Weights of a small contrastive image-text model: text encoder norm layernorm.
Rows from block 5 of the text encoder of a small contrastive image-text model, named by matrix and row number. Rows with one number belong to one neuron. Each number is 128 + 24 x the weight over its row's rms, rounded and kept within 0 to 255. All counts start at 0. Numbers have three digits each.
After each neuron's rows are labels from the 100 texts, of 14976, where the neuron reaches its highest value: "fires on" is the input token at the peak. Only what is clearly more common there than usual is listed. The data: photos with spoken descriptions (Open Images, Localized Narratives). In brackets: how many of the 100.
# fc1: MLP up (text_encoder.blocks.5.mlp.fc1.weight, 960x320), inputs 0-106
# fc2: MLP down (text_encoder.blocks.5.mlp.fc2.weight, 320x960, transposed), outputs 0-106

fc1.564:127141137137131122161104163166129123093139158145141152118137133141123144143187084100108143112150112136135127079133125143106141104102103129135152109114145157083158135118135135126123136104110106124111106159149069141124141094110141071110136161124143159130114120125108137151090132129140139114128151113146170121120124096062117
fc2.564:133103128123125119119148117108117159118170127077141101109137129126151112137106161145212104141134135119144110115148194124142127093147113124103120128065137117088149158120085112151176104135163142151166184082089131138143124148109163140105108070094125108143162116108097109141137110116156108111154112131115138151118130126152129
fires on: "t" (75); "n" (19)

fc1.275:120109103121136147137113109119131141160158129114117140163080125161154123099133147133145107114127149124163176107102144061123137126137113082112093154163109121145104139123151130100126161139148123144117103132118077124147139158099167120120130124150140133158132108186169121129110130097146133117115099154125167130116130194160122
fc2.275:086115102059152143136110091148153110079101121133102158130129122133098081099134134073154142144078167128124113117124148114108122138118121098083159118112155146154120142147131146146100152148125149135132080160100142178178090133120115150132092132116148140110128155141133121143120127138117162112156108077105148121080111136118120
fires on: "a" (98)

fc1.93:190143128142105096095147139107121155156139135141171103156141091128143136131166120129136128134110126122177161165128152139151136131148125153132112130138117120164128128151168133066106126100121086155165131122105132134110129130122079119129112149148143128116137169118152124140122164159109146100149115127155156101139129110139119
fc2.93:180111142174137135111119121081128076149130120145157127122128123189149133123142150133185131127144117144154106110130210121148120138143127165107136103098110145095124090149139119132165118204157127141132117105074132087096127118114148120124138100116146084115126092142128157121087122147120166148124099158159135116152129117144129
fires on: "a" (61); "c" (20)

fc1.87:122080105114122121124125165146128112119094100148172143095172137127143141159105140092117131103108077121107162078072127151151125093133150134153137119127115123154146135143165125128114077153173144105133132150167118107100136156140184142138118141082154137140086130076104130149134115113169152119114156101096122133108127150178122
fc2.87:163134083142124125115116116127138164115128170078154146071108132125157168148102120106123138128116142103127121152128136110127162117144088117133134078110135155089174134098138168145112142136133143145159107108134109111105152112153151076126130114127168088139132116145152146120158129161111127104133130117147123127150130116138111
fires on: "t" (89); "v" (10)

fc1.409:097107142098158165137103142134155143098146098131171113153117158129123124142161147138142161163139115117115160096178104093150127079074154110147159102098163140081134092150079163109144142135139146125107105143127136120119116111111114122149085134084137146075170094114159123131122152092150154198126145133127126117094144143153147
fc2.409:136127096134111115122143145148093126138146102160115119069099103150089163153171129116159131125102120129145123126139152151141129144119120131150100086104149135111142137131114094062152119131158097160137143132098153155126082109127167114138108089120128121109151141136137128134147171117111080100121135158171117147136099085143105
fires on: "t" (92)

fc1.638:162148095118065122121166130143085097117106070094129131131118136079115096138141125087120155149128168124168128111111110131178152129076116108173145091143141163105192106116112135110096110099044142139161147136120131095103117129156134116120149151150109111141121100153138125131122101149119172136118135140133139069160131132121163
fc2.638:161170148130122117094165081153093087142154113147127096120082138100127120122120091113109146140107112132156122091130121152153146176162117160121068119109166160092148093147110093091113143098104124140125134125125105153135125143159113124115121100139142111104149128140159143108099169140137134099165135133137151113121153097111116
fires on: "s" (90)

fc1.587:105098088130132148133132127091109171135103155110140125135117118133129081126122136109123114170102143170132166143182121117132145150103075120150107185123100096138147144122099163081074077134103111145149119102098174128153091081104164104117101131174143127095114108141179142120126147134150111118144093126134131177087117121120133
fc2.587:096158079165150122115114154173167146137143150097145146118112173103126132098138134130142114146085091096115147125077142160107153178113157152142115144130142114131120109088139104155155135107152144116101129124131089121136117185111150119146137137101148155072142110151076182140106110131140147113124127145117187138128081109124131
fires on: "c" (44); "e" (33); "r" (12)

fc1.195:102206136176065153094131141155148202105112095115159127130147145134112108130128083137129117171101105105122112117099095153106107124135145104123133093156148126128154174158137138123117106117094101153112111113078095131118097131149147121111135125127153148115131116129122119132102143154131135157144125112125098150138095141192122
fc2.195:147123126152114115133094146127121138094125133121123200126134109119120136117108097143122115102129180140146157104111116086119196135113164124083108129105114115106139138132179154106195117130144083073137129116123108073114147149150149143128142135139158142146101129137154107111146118108167145169134141141076112136129104139127115
fires on: "r" (69); "o" (20)

fc1.504:116162127178144141165154122149144146182099103113161109102139131107160124112088100149116139161151110114090096110153123165136118136148153098113122155148119141118164126102090112160174138133127117130136117099150133124143129117137131157129129101138142129118122108151178114093120131098133140143117126129113094100153134088117106
fc2.504:164150140099106119159136146185152102152153164118121170084090117120134095106151150127130111119151112129132140123101113139132173121119106189109131129125161140145124116145154081161156176098167085148124147082101123136098123119093088155101123121085076088103087142113112124096085100148112155110077159082124097129148117115145130
fires on: "t" (100)

fc1.165:144089142128113056130123085105132151159158091139104140121112116121149136109125144131168121079130112153126130103102142122101118085105145132159158117136110117146106086122135109143130146101102134107135129108142114132136141140129130115136122158134115137155122130065167078157168102101125132132178182135153152093178172125160122
fc2.165:106146085098092099145136137148145104117064137131140133126140097161101147143126113141169109115122095135135121154091105139151166169138129133101106103120177104097136141129092142112104105114159157158116111155143098120160156164170180108105144111154103120130086160112125159101112143173135148107148120141140145149118134148131146
fires on: "a" (54); "o" (12)

fc1.384:119135113110120129113125125124115123161148134137140095164133165121132101161134158071116124117103149145149085134098041098113144132096128115101143138122130139141112125149116134098119095154132130114151128117135150071114107110140136113121073144147166175100125095136118142154135129132194149122149107114140161153125125143146131
fc2.384:118158131123142145154097132151138184134146136090130144154167180117129133130158117094099139148167166185160118133107114123139146137145132143169115095143160130156091155152132167111113074146142139111120136157148115089133126162130161096141097119114150133094109097136108154121108129116139155084117093131126105097096141125113122
fires on: "s" (51); "a" (15); "r" (14)

fc1.26:099118166130130156142139136126128126123156137138160094166155120123159135094169164100080129123113137137138100097148134122127106136092140103116144114109092092144096099122111140125159159140165131146092117130133155133091161145108152109130109109152148137117108100073146124127104148110091122136110145127158134086091172109133116
fc2.26:125140109123181109146130122119184118156089133120115142139124139116131079122119125145074102085095140105155135146127100111099109137114144108108190142104173126098084153168142115060119154122146160137123117148128126150133116186150159106160121106135103143152083113140090119108115135099110171106135162116132106100149133131133076
fires on: "n" (57); "r" (18); "m" (7)

fc1.465:135120127127139182100115123144069132143144142139153142136130160128118094111147130073144094145118170140153088168056113130089137143079130110126105147144126115103120191120144121091123105157106130152162125123161089092124120147144088097126119155122116100107134074102097123145130133130128137139127088105113140122146107142135155
fc2.465:110149143117111124153103134122166122106129118120147120139116104162156128165153106170147135170128160166158102133125138066113136137146141106154120119102138141131104131140157126097119073146175122126113118124155123126120118140137116125139102121090163140119132118170086154127158117129116156066135131123153127078086137122139170
fires on: "s" (90)

fc1.404:115151163142138109089130127121112133097060138107120167192118122102129089117132156142153117149137120102145113147120110113107132164178146143176125115104133166123110140090176105076159082159138162122142139128093107118136101118106131099082163149139114152145108151140104132164100125092141130129148131116126108155094152124121119
fc2.404:114164119140122167158129087120077099146191146119139115138157138113104125114095120138135133192131095154092123101115161126167136100152104167120130148121106089123174131118135080090138188112134129107134110140146172142124099176147098147106143145110157117119112169133114147156148130139128134119126137115098099161139104086104145
fires on: "a" (100)

fc1.308:153135139133152138143114156123115145130128115094137151103089161132156134139131125151148131122129154147143138106097127153133089124068099151113083117176051133158169107141121140131125104165162133093126113159103139071116153137121146133092130168154108073102127075132079125107139116150121143127086125150146122124130149168087132
fc2.308:111133118124116110137160132118125155140155131143131126154115124154133152168132106126149119119088127124132111107149160167107166134165140073127161141150156175099149121140139137143189084118132149130126128078129133122126167139153123103165121108119148124115146129149148110103128109103086088125137128138139128096119082127137143
fires on: "n" (22); "g" (14); "c" (8); "d" (8)

fc1.673:113122131080106149145132123107161163116149121131090155125110142118137092132133126168096127099115156146133137143122159154138073126130114101102150145102116137169125131140138119100137145119090140088148095111119090127117134113116158101172098152120115107118091185136129124126135118132108120139119133110106114094137146141118117
fc2.673:138139152150119124128165102144120147158098116129112122115102092140119093124126130139111143099112146125125114146117096124128138136105096070137123112202135132135106085109138173128076163126149157131124141144134089101151153162171131143157136120153125167167155128136109134103104162121094091120136119139117103142074107140122172
fires on: "r" (34); "o" (27); "t" (19); "b" (11)

fc1.38:123130127094132130126136118147148175135159133110146111110138124110122176139122101117147094125154136141085135148104158093094103121123133147153155092160093129172146163144125135111139143118158111160131151132113111169104116148194137138140093090144150133099131175117104117107120149099142109113098107124133131083123103118101137
fc2.38:112101141128086126143129149163102105153129110118147153118133126160112154133119132113166160135133125090139090118124131134124100128137134123156102091105111114139148065126096124136119131125145099158129126149102103148115132146145108158105153120124187170119099145173109130114106120129112139151176133120118094170091142175134116
fires on: "a" (86)

fc1.279:183122099172145141126137124101120090122103161076087147148119156167112140136128135132133126115107146146145113143128139130095082096101162148137100145057121193114108131122173131133129111131093139128125148120126125129163125143123158109113142108128169155134133139153109176075135135133161154077141084106154105101122123129163098
fc2.279:157159122156112143183126149115092176123193126138136108106128124125141167122102150134135124111120128132161130127098134172138140090122104097163089103133148125082150108150147075139120176162127125092108075164145099108093117150173150130113157145082075140105169128111112140168120148150184117145124110104111101115122143111152172
fires on: "c" (41); "i" (32)

fc1.100:155126085112083100130153124109139083086096127104161159163152114142117160152175121140099095118159150099152164121123122163138124121136133125114109131124095123120137106140176118106103152154092070113073126162120134158115125153141127088119145118138123140141125138100078101133158109148088135129132141118155140156111165120111155
fc2.100:104126166122129129168148167108182114134140101120142110136116122115152109130110144097132145144168073107147068138101169097077137125178138110125135120122163142127123125103136102159088143082110121118100079130164093110108159080093104158131129160075150123111112142137132141128107174095128096090155136172107122104130122134137115
fires on: "c" (29); "e" (23); "<end>" (8)

fc1.117:105083131094119120135145083122142135103100139113124182137139072124111095117106133111099121123148115147130081150119145097141127127180196090155109112145132136121154110158175121117135163158139183105120160135140151112134127113151141109133105122146098121117128097137110136135115132143116123127118148096117096132110130132129116
fc2.117:094133154144111144168133144122104131116133138121164122124149162123106138145101151154141124133099140170153161095132141071151127177123095137128146151115142154147167134115113111102108147102147093101133142125128116117155110114113116160149138108130104131151111140152141110091148111086094159120136165130136119149140135123118156
fires on: "c" (64); "i" (27)

fc1.36:153139125163172144083131100120159158146120130138107158159154163161146120149121095139156097138136119109083118110104128152110139125136172156166139161146147113108096130132117110102156170137130116108090178172131141128165122113123110079129098119151096135130149134124157098145138133118121134111111142130144160117134145108168129
fc2.36:090120119107122079148146102126130106127150147108128117122083131144142122107097100112118102128106160157087141118169158059137151152135134132077122113189131089157089113114133108114136135133112148147100121155121139123097097141124133123130111160110086108110118134120130115125121117138135091154098132129091154167136111139108104
fires on: "n" (62); "o" (18); "r" (11)

fc1.482:091089133113100143120146093145120092107193135144113113098155160142095114144144113161074136129146165124135159126106184111127127110138119141128169091135102105161126175130104131102178123145116131170134141124123106137095136118143162143134130093116137119180124130121126077092119140095121134142106103107111129132148143150125120
fc2.482:138122130150113121091147113164157086128066142140063132135155112137160139094149110098107118124141107128175087139178150108159156122121176105137145136148123090103121118088119108120153116158124104134107141152110089085136130132123129111117163134136108116134116100111151165131086165131111135093161128101103149128109118140130160
fires on: "s" (54); "t" (41)

fc1.363:109085122115137131133143147118156140115159157156091108113101127125181123165121181150139094122134137156131161180133145106119113109085159098142140131097146136131140131136142109134110176104157133160133122111108138119110091126121150050126088113105111168131121134133131120139137081159149116178117164096102196146146114151121126
fc2.363:133138161055119131126093161129122135116128149145109185134114138133163151130123155106150130137096121125105164144106130122151119147121118150103163123165139060119185144122143144117120137142107132113127163132149144102084070142115132137172114128108098132085119093154180118145116117086100088135139145124088112104107113126108150
fires on: "s" (64); "r" (19); "a" (17)

fc1.292:090143105121128156110102103123178155161144102101095152138096124142162164140098114123118148110152157131153117128166149108122141158170138087137114159146145125093155085087149117164072137128163131096135124159078147146117108098102137139116150145177128110111115104126115158174106122116136138125104141172115123100136146076102156
fc2.292:107149140121164147105137132115070150119138125127103142093132144152075129131175076157100098158113140147121144114109124110097156155125121118138160149129115102149153149096142172141118128142120152149112150118113149111137094141141100118105095099090131114144178086114101102102137127129099164139166136114125131127151088141160127
fires on: "c" (88)

fc1.20:138115108169151090123133125122117139128170118099090166137138167166072122091155118103135104117119129092088118121154110102124095108112081160141152085144079156145122125101149167132147139147096129145109132098145128128156133122145120094107126079101156165110146124130074146116137133145152102125103119143098120138102148124187151
fc2.20:151143095164102069120142117115141095138112176183115108088157113122117086116124128106154075116099130109122145150153176113156116117113100133117123147166139121094146128100129153144099078117160148145150131110127114125132098129116134136152095133135101137127113092149115153109123113194153135133163137108179086109128160160161136
fires on: "n" (21); "r" (13); "w" (7)