config.toml
train_examples = 101725
crop_scale_min = 0.5
loss = "sigmoid"
text_encoder_norm_position = "pre"
text_encoder_fused_qkv = false
muon_scale = "match_rms_adamw"
adamw_weight_decay_other_params = 0
Rows from block 9 of the image encoder of a small contrastive image-text model, named by matrix and row number. Each number is 128 + 32 x the weight over its row's rms, rounded and kept within 0 to 255. All counts start at 0. After the name is the row's rms in percent of the matrix's.
After each channel's rows are labels from the 100 images, of 14976, where the channel reaches its highest value: "responds to" is what is common among them. Only what is clearly more common there than usual is listed. The data: photos with spoken descriptions (Open Images, Localized Narratives).
# r30: branch 2 reduce pointwise conv (encoder.blocks.9.r3.0.weight, 96x384x1x1), inputs 192-287

r30.37 105 [118 127 162  82  89 112 154 127 148  81 114 126 142 132  97 153 234 113 124 151 105  82  76 115 171 109 137 129 111 104 164 121 137  75 113 118  85 136 119 150 159 222 147 152 148 132 136 160 161 152 142 139 123 102 102 121 120 107 141 188 123 167 151 134 117 161 117 152 128 128 125 146 119 115  96 175 132 148 186 102 110 177 114 135 144 127 111 160 162 138 139 177 100 141  98 143]
responds to: text has "people"; text has "sitting"; text has "table"

r30.27 097 [115  98 122 130 114  98 198 113 162  81 112 168 110 239  81 120 106 102 107  75 127 106  86  98 143 136 141 134 139 139 145 149 116 129  85 141 125  85 123 133  94  99 113 103 154 129 134 150 118 141  94 150 153 170 135 121 102 154 108 135 128 129 142  60 131 169 161 168  97 107 181 127 121 109 189 213 134 141 123 141 120 116 100 153  97 195 118 115 142 114  83 115 172 158 126  70]
responds to: text has "sky"; text has "trees"; text has "buildings"

r30.2 102 [144 102 121 120 114 113 159 167 175 141  76 124  39 158 105 128 123 102  57  45 111 101 109 133  60 155 141  95 103 115 172 176 192 154 102 106 144 100 116 125 108 161 111 161 122 108  96 115 128 142 145 116 118 139 128 161 153 146 137 131 140 144 100 117 102  68 128  94 147 129 133  86 116 124 128  70 123  88 131 121 171 154 113  89 156 163 135 189 176 187  87 127 105 151 188 153]
responds to: text has "sky"

r30.51 096 [126  91 119 113 108  92 128 128 113  84  73  98 113 110 156 127  75 222 155 114 175  99  90 140  66 131 161 154 126 126 176 189 141 123 120 177 123 142 104 185 109 141 141 129  57 142 142 111 114 157 121 138 112 100 173 139 133 115 121 129 106 109 109  81 133  98 119  93 116 163 114 137  93 132 156 145 175 102 173 176 140 109  93 175 125 106 116 153 141 134 134 160 126 116 181 111]
responds to: text has "wearing"; text has "man"; text has "smiling"

r30.94 103 [102  97 137 100 137 118 122 124 153  87 135 154 128 131  89  87 126 100 138 169 111 207  97  79 174 146  97 103 149 116 169 125  95 134 135 163 144  86 103 119 102 123 122  83 121 106 134 156 118 132 174 157 126 119 123 104 131 187 174 150 132  91 149 170 121 157 136 132 118  94 102 121 116 107  97 168 150  91 185 134 169 149 146 137 116 120  82 118 100  80  95 123 153 209 170 130]
responds to: text has "standing"; text has "people"; text has "wall"

r30.80 103 [ 72 147  83 178 113 142  92  99 120  93  91 132 145 148 176 151 131  66 108  91 160 133 118 130  76  85 107 146 108 130 120 126  93 145 142  82 116 157 150 102 103 111 110  85 173 137 113 117  96 101 122 118  86 202  93 175 122 135 151 120 113 193 144 140 104 110 116 167 184  92 167  94 140 190  99 132 103 106 111 144 152 103 141  94 129  71 104 121  91 121 129 130 119  85 101 165]
responds to: text has "sky"; text has "buildings"; text has "building"; text has "road"

r30.86 106 [145 110 116 101 112 156  88 147 131  69 119 133 112  92  76 164 116 103 134 114 202  72 146 187 116  98 106  89 128 134 115 121  38 209 102 134  91 133 135 138 122  88 106 133 121 128 151 164 122 100 144 113  84 115 130 138 117 143 102 129 127 110 115 156 104 119 119 116 158 129 120 111 161 128 162 116 122 102 110 136 119 121 129  90  89 141  97 109  93 106  93 125  99 172 164 139]
responds to: text has "sitting"; text has "man"; text has "wearing"

r30.71 096 [122 131 178 133 100 113 160  63 115 156 131  83 139  50  85 102 170 133 133 100 173 134 149 167 138 131 122  88 123 160 135 157  75 134  80 130  66 108 173 132 106 103 159 136  99 141 131 122 104  94  85 107 115 197  88 134  94 108 128 104 132 146 125 124 130  89 128 153 151 137 181  79  99 105 144 152 105 179 108 181 132 146 152  66 113 136 159  88 134 124 131 188 173  87 115 105]
responds to: text has "wall"; text has "man"; text has "holding"; text has "two"

r30.56 106 [122 100 151 134 114 102 137 143 155 133 188 135  95 146 169 128 138 139 137  94  93 144 104 145 129 104  91 163 176 126 150 138 153 155 100 118 166 114 139 165 108 133 134 112  90 103  96 134 152 157  68 141  82 115 105  95  89 193 167 146 114 139 138  91 162 132 129 169 134 127 130 127  70 101  87 154 125 111 167 143 107 108  93 128 136 127  97 159  85 130 112 119 132 160 152 125]
responds to: text has "road"; text has "vehicles"; text has "grass"; text has "car"

r30.70 102 [120 105  97 131 174 111 138 101 122 127 130 129 156 155 137 166 182 167  92 136 166 128  93 140 176 127 235 156 171 167 153 194 111 194 149 170 141 179  91 194 185 113 132 109 104 146 143 111 138 164 166 119 146 123 133 114 136  97 114 142 161 138 124 136 123 112 158 132 113 124  93 179  89 118 141 111 147 120 138 108  88 108 132 195 120  89 132 167 159 143 136 151 111 117 156 147]
responds to: text has "wall"; text has "wearing"; text has "man"; text has "two"

r30.33 104 [ 91 145 105 184 116 103  91  81 150 179 205 122 222 101 116 116  90  86 118 102  74 102 148 106 103 124 165  88 128 129 147 116 149  81 118 140  92 120 105  96 200 130  91 163 128 238 138 120 137 131 102 141 113 127 125 101  80  91 102 101 113 133 145  74  99 105  99 136 124 159 133  85 132 136 151 160 138 132 143 100 162 112 136 131 105 156  52  64 175 104 100 125 133 102 101 115]
responds to: text has "sitting"; text has "table"; text has "wearing"; text has "two"

r30.81 095 [ 82 148 113 127 111 141 156 157 200 130 178 157 131 136 103 134 105 182 179 105 136 108 155 153 147 155 155 106 148 124 127  95 175 137 179 142 138 174 128  99 132 135 129 127 161 104 124 127 138 127 109 133 157 126 113 117 135 166 155  89 118 125 170 133 120 144 132 162 163 138 121 143 138 177  79 119  88 105 175 146 135 118 190 153 135 121  93 118 128 140 118 136 154 114  80 119]
responds to: text has "trees"; text has "grass"

r30.36 095 [162 127 140 110  97  77 139 152 156 142 142 117  76 140 136 171 146 147 118 158  98 130  35  66 195 135  69 143 124  87 164 106 144 132 131  94 104  86 149 162  52  99 125 195  77 122 156 130 133 122 110 114  73 183 123 143  80 128 131 146 133 106 109 150 160 112 104 109 120 111 144  75 134 155 100 146 105  87 110 149 178  77 135 126 110 123 120 101  99 114 116  97 118 120 134  73]
responds to: text has "holding"; text has "sitting"; text has "man"

r30.93 101 [186 143 141  64 131 124 107 151  61 160 138 111 133 104 170 125 200 101 141 110 152  83 166 114 111 105 102 120 132  54 117 131  85 137  90 115  90 103 200 136 134 133 136 113 146 147 125 219 141 120 114 118 153 115  99 104 131 100 126 163 107 119 105 120 157  92 110 115 108 157  85 116  99 147 112 125 130 136 174  94  83 197 112 150  83  87 105  61 118 141 147 106  88 112 106 111]
responds to: text has "table"; text has "people"; text has "sitting"; text has "wall"

r30.21 106 [103 115 105  82 140 141 107 112 154 106  79 154 111 152 145 129 123 125 143 153 109 115 108 118 132 164 127 161 138  90  83 113 178 163 159  93 136  86 134 138 132 158 115 119 140  68 128  60 135 115 107  95 137  87 144 146 127 138 142  99  93  60  98 178 127 131 120  94 101 191  95 146 139 144 125  91 129 138 129 125  83 105 128 127  86 169 147 176 132 145  99 171 119 147 122 165]
responds to: text has "standing"; text has "people"; text has "wall"; text has "table"

r30.32 101 [116 120 120 133  91  80  98 136 171 178 190 142  50 124 104 120 147 143  91 126 112  62 108 129 121 132 208 178  97  91 176 163 154 114 170 181 100 142 144 159 168 154  85 111 180 112  95 102 137 112  97 115 140 202  55 121 122 122  79 172 149 120 121 127 170 121 144 127  96 122 180 179 109  68 127 132 126 120 193 147 124 153 171 116 133 183 120 127 147 173 118 108 145 169 167 109]
responds to: text has "person"; text has "wearing"; text has "man"

r30.60 101 [128 129 152 112  95 116 109 121 108 171 160 147 126  54  79  81 104 156 112 152 175  87  99 156 202 150 144 151 133 120 153 106  96 119  96 139  84 172  91 127 121 117 107 197  89 102 145 171 124 129 136 134 116 150 156 151 147 114 139 140  87  96 162 184 147 152 108 178  97 135 140 183 132 150 143 109 167  61  96 119 165 115 193 132  79 120 174 119 107 172 135 111 128 122 117  80]
responds to: text has "buildings"

r30.74 093 [157  96  75 108  58 121  99 207 150 107 111 171  76 102 101 131 135 193 120 138 110 151 123 138  96 104  92 106 100  91 178 134 166 135 158 102  72  87  70 112 118 112 118 105 139 100 113 121 146 188 161 130 116 117 122 118 113 101 132 115 142 142 135  65 138 135 105 145 110 111  85 110 112 139 143 125  88  90 119 105 146 113 115 130 120 132  99 103  97 156 106 134  73 111 141 151]
responds to: text has "trees"; text has "grass"; text has "plants"

r30.77 103 [110 133 129 133 122 101 146 122 133 129 137  99 108 101 106 120 131  96 128 106 171 125  59  75 103 126 151 184 132 143 120 107 123  83 136 115 109 117 118 152 215 165 145 124 127 127  93 116 110 101 120 113 101  96 136 154 162 150 129 117 133 111 122 122 131 164 104 141 117 142 112  99 108 137 151 129 144 122 153 133 156 146 146  83 110 123 179 124  98 155 150 144 115 148 167 141]
responds to: text has "sitting"; text has "table"; text has "people"; text has "wall"

r30.72 098 [141 114 149 160 126 127  90 156 169 105 102 144  85 140 119  71 120 115 119 162  77 134 117 132 107 156 123 133 133 191 200 117 121  59 155 122 158  90  92 129 113 127 231 134  88 162 192 164 149  92 144 115 111 150 127 154 124 140  97 136 142 135 176 102 115 128 107 146 142 133 152 153 125  78 128 155 106 138 147  83 161  85 158 156  79 179 104 130 120 185 133  97  87 169 123 153]
responds to: text has "road"; text has "cars"; text has "car"; text has "grass"

r30.28 093 [107 121 169 111 138 142 126 145 144  65 109 130 201  99 100 135 147 158 122 132 159 115 116 103 191 129 196 110  66 119 147 142 165 130 166 123 126 224 115  93  85 135  79 211 123  98  65 146 124 130  84  96 125 134 159 114 149 189 140 159 100 126 146 160 120 120 165 147 164 125 105 148 158  98 148 158 161  86 118 119 136 152 129 109 118 114 142 116  97 142 187 131  77 154 176 106]
responds to: text has "wearing"; text has "man"; text has "woman"

r30.92 103 [130 120 170 143 103 109 154  70 119 160 109 114 166  89 145 194 200 121 165 103 117 125  82 125 119 124 171 143 128 132  80 134  92 126 141 130  88 161 134 148 109 114 103 150 223 100 159  71 117 140 128 127 132  91 126  97 142 135 126 159 117 141 142 110 114 147 103 141 130 131 133  93 110 136 199 136 135 168 123 128 131 141 118  97 170 149 116  92  99 123 136  98  99  74 113 172]
responds to: text has "sitting"; text has "table"

r30.19 095 [ 89 109 103 122 128 111  87 161 115 128 144 148  97 119 118 109 134 181 129 121 130  96 138 142 116 112  89 120 137 122 171  91 191 136 138 160 122 166 108 172 125 139 159  85 119 120  96  97  89 134 127 107 122 129 128 166 143  51 119 136 150 111 121 156 125 158 150 115 167 149 114 136 114 138 122  99 151  83 112 132  78  98 161 132 141 146 175  89 152 136 117 126  90  84 154 139]
responds to: text has "standing"; text has "people"

r30.10 099 [140 146 104 147 144 110 150 149 110 197 107  97 111 146 158 118  76 163 142 161 143 132  88 115  78 107  79 124 116 108 192 140 206 116  99 162  93 142 128 156 111 150 157 152  97 138 174  92 150 148 107 114 136 124 163  84 131 125 125 163  93 105 121 152 135 143 149 153 142 153 142 133 128  95  79 141 111 143 155 122 134 144 101 104 144 117 111 111 164 108 138 122 138 172 137  78]
responds to: text has "people"; text has "sitting"; text has "table"; text has "holding"

r30.29 094 [ 91 120 161 124 114 103 112 110  94 146 174 128  94 142  87 159 133 113 149  91 105 102  79 148 142 112 159 111  71 133 153 112  81 135 166 152 104 166 138 141 198  83 122 151 151 143 158 116 124 167 170 129 145 103  89 132 158 159 159 115 106 123 183 131 155 118 142 168 167 122  77 152 117 153 128  97 106  97 174 110 135 118 127 166 119 131 150 115 110 128 121 118  89 160 129 165]
responds to: text has "standing"; text has "wall"; text has "man"; text has "sitting"

r30.44 105 [ 74 152 148 138 101 118 103  96  94 170 185 130 176 162 136 126 111 138 109 148 127 108 124 166 140 118  99 103  84 127 115 101 168 153 105  91 124 145  73 137 146 127 103 233 142  96 142 139 139 127 142 143  98 129 147 138 129 142 113 150 151 121 148 180 136 143 128 145 132 158 107 119 172 162 110 136 157 134 126 137 133  99 107 154  59 143 181 131  99 105 104 124 116 138 153 147]
responds to: text has "wearing"; text has "grass"

r30.5 106 [136 109 154 102  99 123 117 150 145 177 176 125 112 105 151  93  65  97 196 114 102 107 116 113 152 133 109 130 143 154 175 154 149 122 130 108 142  83 156  72 116 135 117 205 124 101 138 122 121  96  73 111 166 121 127 154 101 122 163 103  85 155 166 151  94 129 175 173 156  80 117 105 115 103 111  69 118  98  92 138  87 162 118  86  72 160 162 142  99 111 208 112 178 137 108 137]
responds to: text has "people"; text has "sitting"; text has "two"

r30.95 098 [127  94 112 117  71 119 107 159 155 106 156  92 111 186 144 127  62  85  88  64 123 124 133 123 147 169 118 163 123 127 157 133 153 157  82 122 127 130 105  82 124 117 131  90 101 126 103  74 123 121 126  99 162 115  96  88 129 111 164 153 140  53 128 128 164 142 159 142 122 141 129 119 127  66 121 155 138 168 105 113 101 142 127 136  52 153 139 128 164 107 100 140 142  60 110  88]
responds to: text has "sky"; text has "trees"

r30.35 097 [ 87 182 123 181 119 176 119 113 152  98 108 116 158 129  77  92 156 128 111 171 125 114  86 119 159 145 174 140  95 153  94 131  75 147  90 175 118 131 128 199 157 139 140 148 129 141 111 130 152 134 110 138  62 108 149 141 128 142 121 116 142 129 121 125 124 139 128  78 133 155 126 147 138  89 168  93 123 116 123 153 186  81 132 129 110 169 110  93 129 175 127  90 167 141 176 111]
responds to: text has "sitting"; text has "wall"; text has "table"; text has "people"

r30.0 101 [139 141  80 131 116 100 134 142  97 114 106 122 145 115 116 108 146 135  94 158 171 142 118 163 127 153  54 112 152 183 176 118 183  81 102 141 193 157 139 186  76 160 135 136 158  94  92 143 114 127 124 136 119 154  90  97 107 109  72 140 171  94 184  65 184 111 164 100 129  98 173 130 180  68 183 188 134 149  97 157 114 112 126 144  88 112 123  87 138 143  99 103 129 108 161 156]
responds to: text has "wearing"; text has "man"; text has "two"

r30.78 099 [141 105  85 113 152 131 138 146 102 107 120 123 110 122 141 184 110 131 151  80 120 155 153 129  70 100 153  82 122 128 109 154  99 132 127 248 118  97 115 151 151 124 153  88 104 148 152  87 100 109 131 122 122 136 177 123 110 118 100 118 125 109 112  99 135 119 147 153 157 165 135 125 106 119 103 101 111 106 151 125 142  77 138 124 117 105 122  95  93 152  99 102 150 118 139 116]
responds to: text has "wall"; text has "man"; text has "wearing"

r30.85 100 [159 110 149 116 110  92  74 136 111  87 112 120 171 131 135 216 120 162 143  74  71 164 105 129 122 108 244 127  93 124 145 133  58 142  95  98 144  81 112 103 170  85 106 148 167 158  98 127  99  95 138 127 153 121 138 138 101 107 141 102 122 105 148 124  83 127 134 131 152 144 161 139  93 109  81 119 121 122  94 177 168 117 144 108 146 132 152 132 110 127 208 148 113 149 151 155]
responds to: text has "man"; text has "wearing"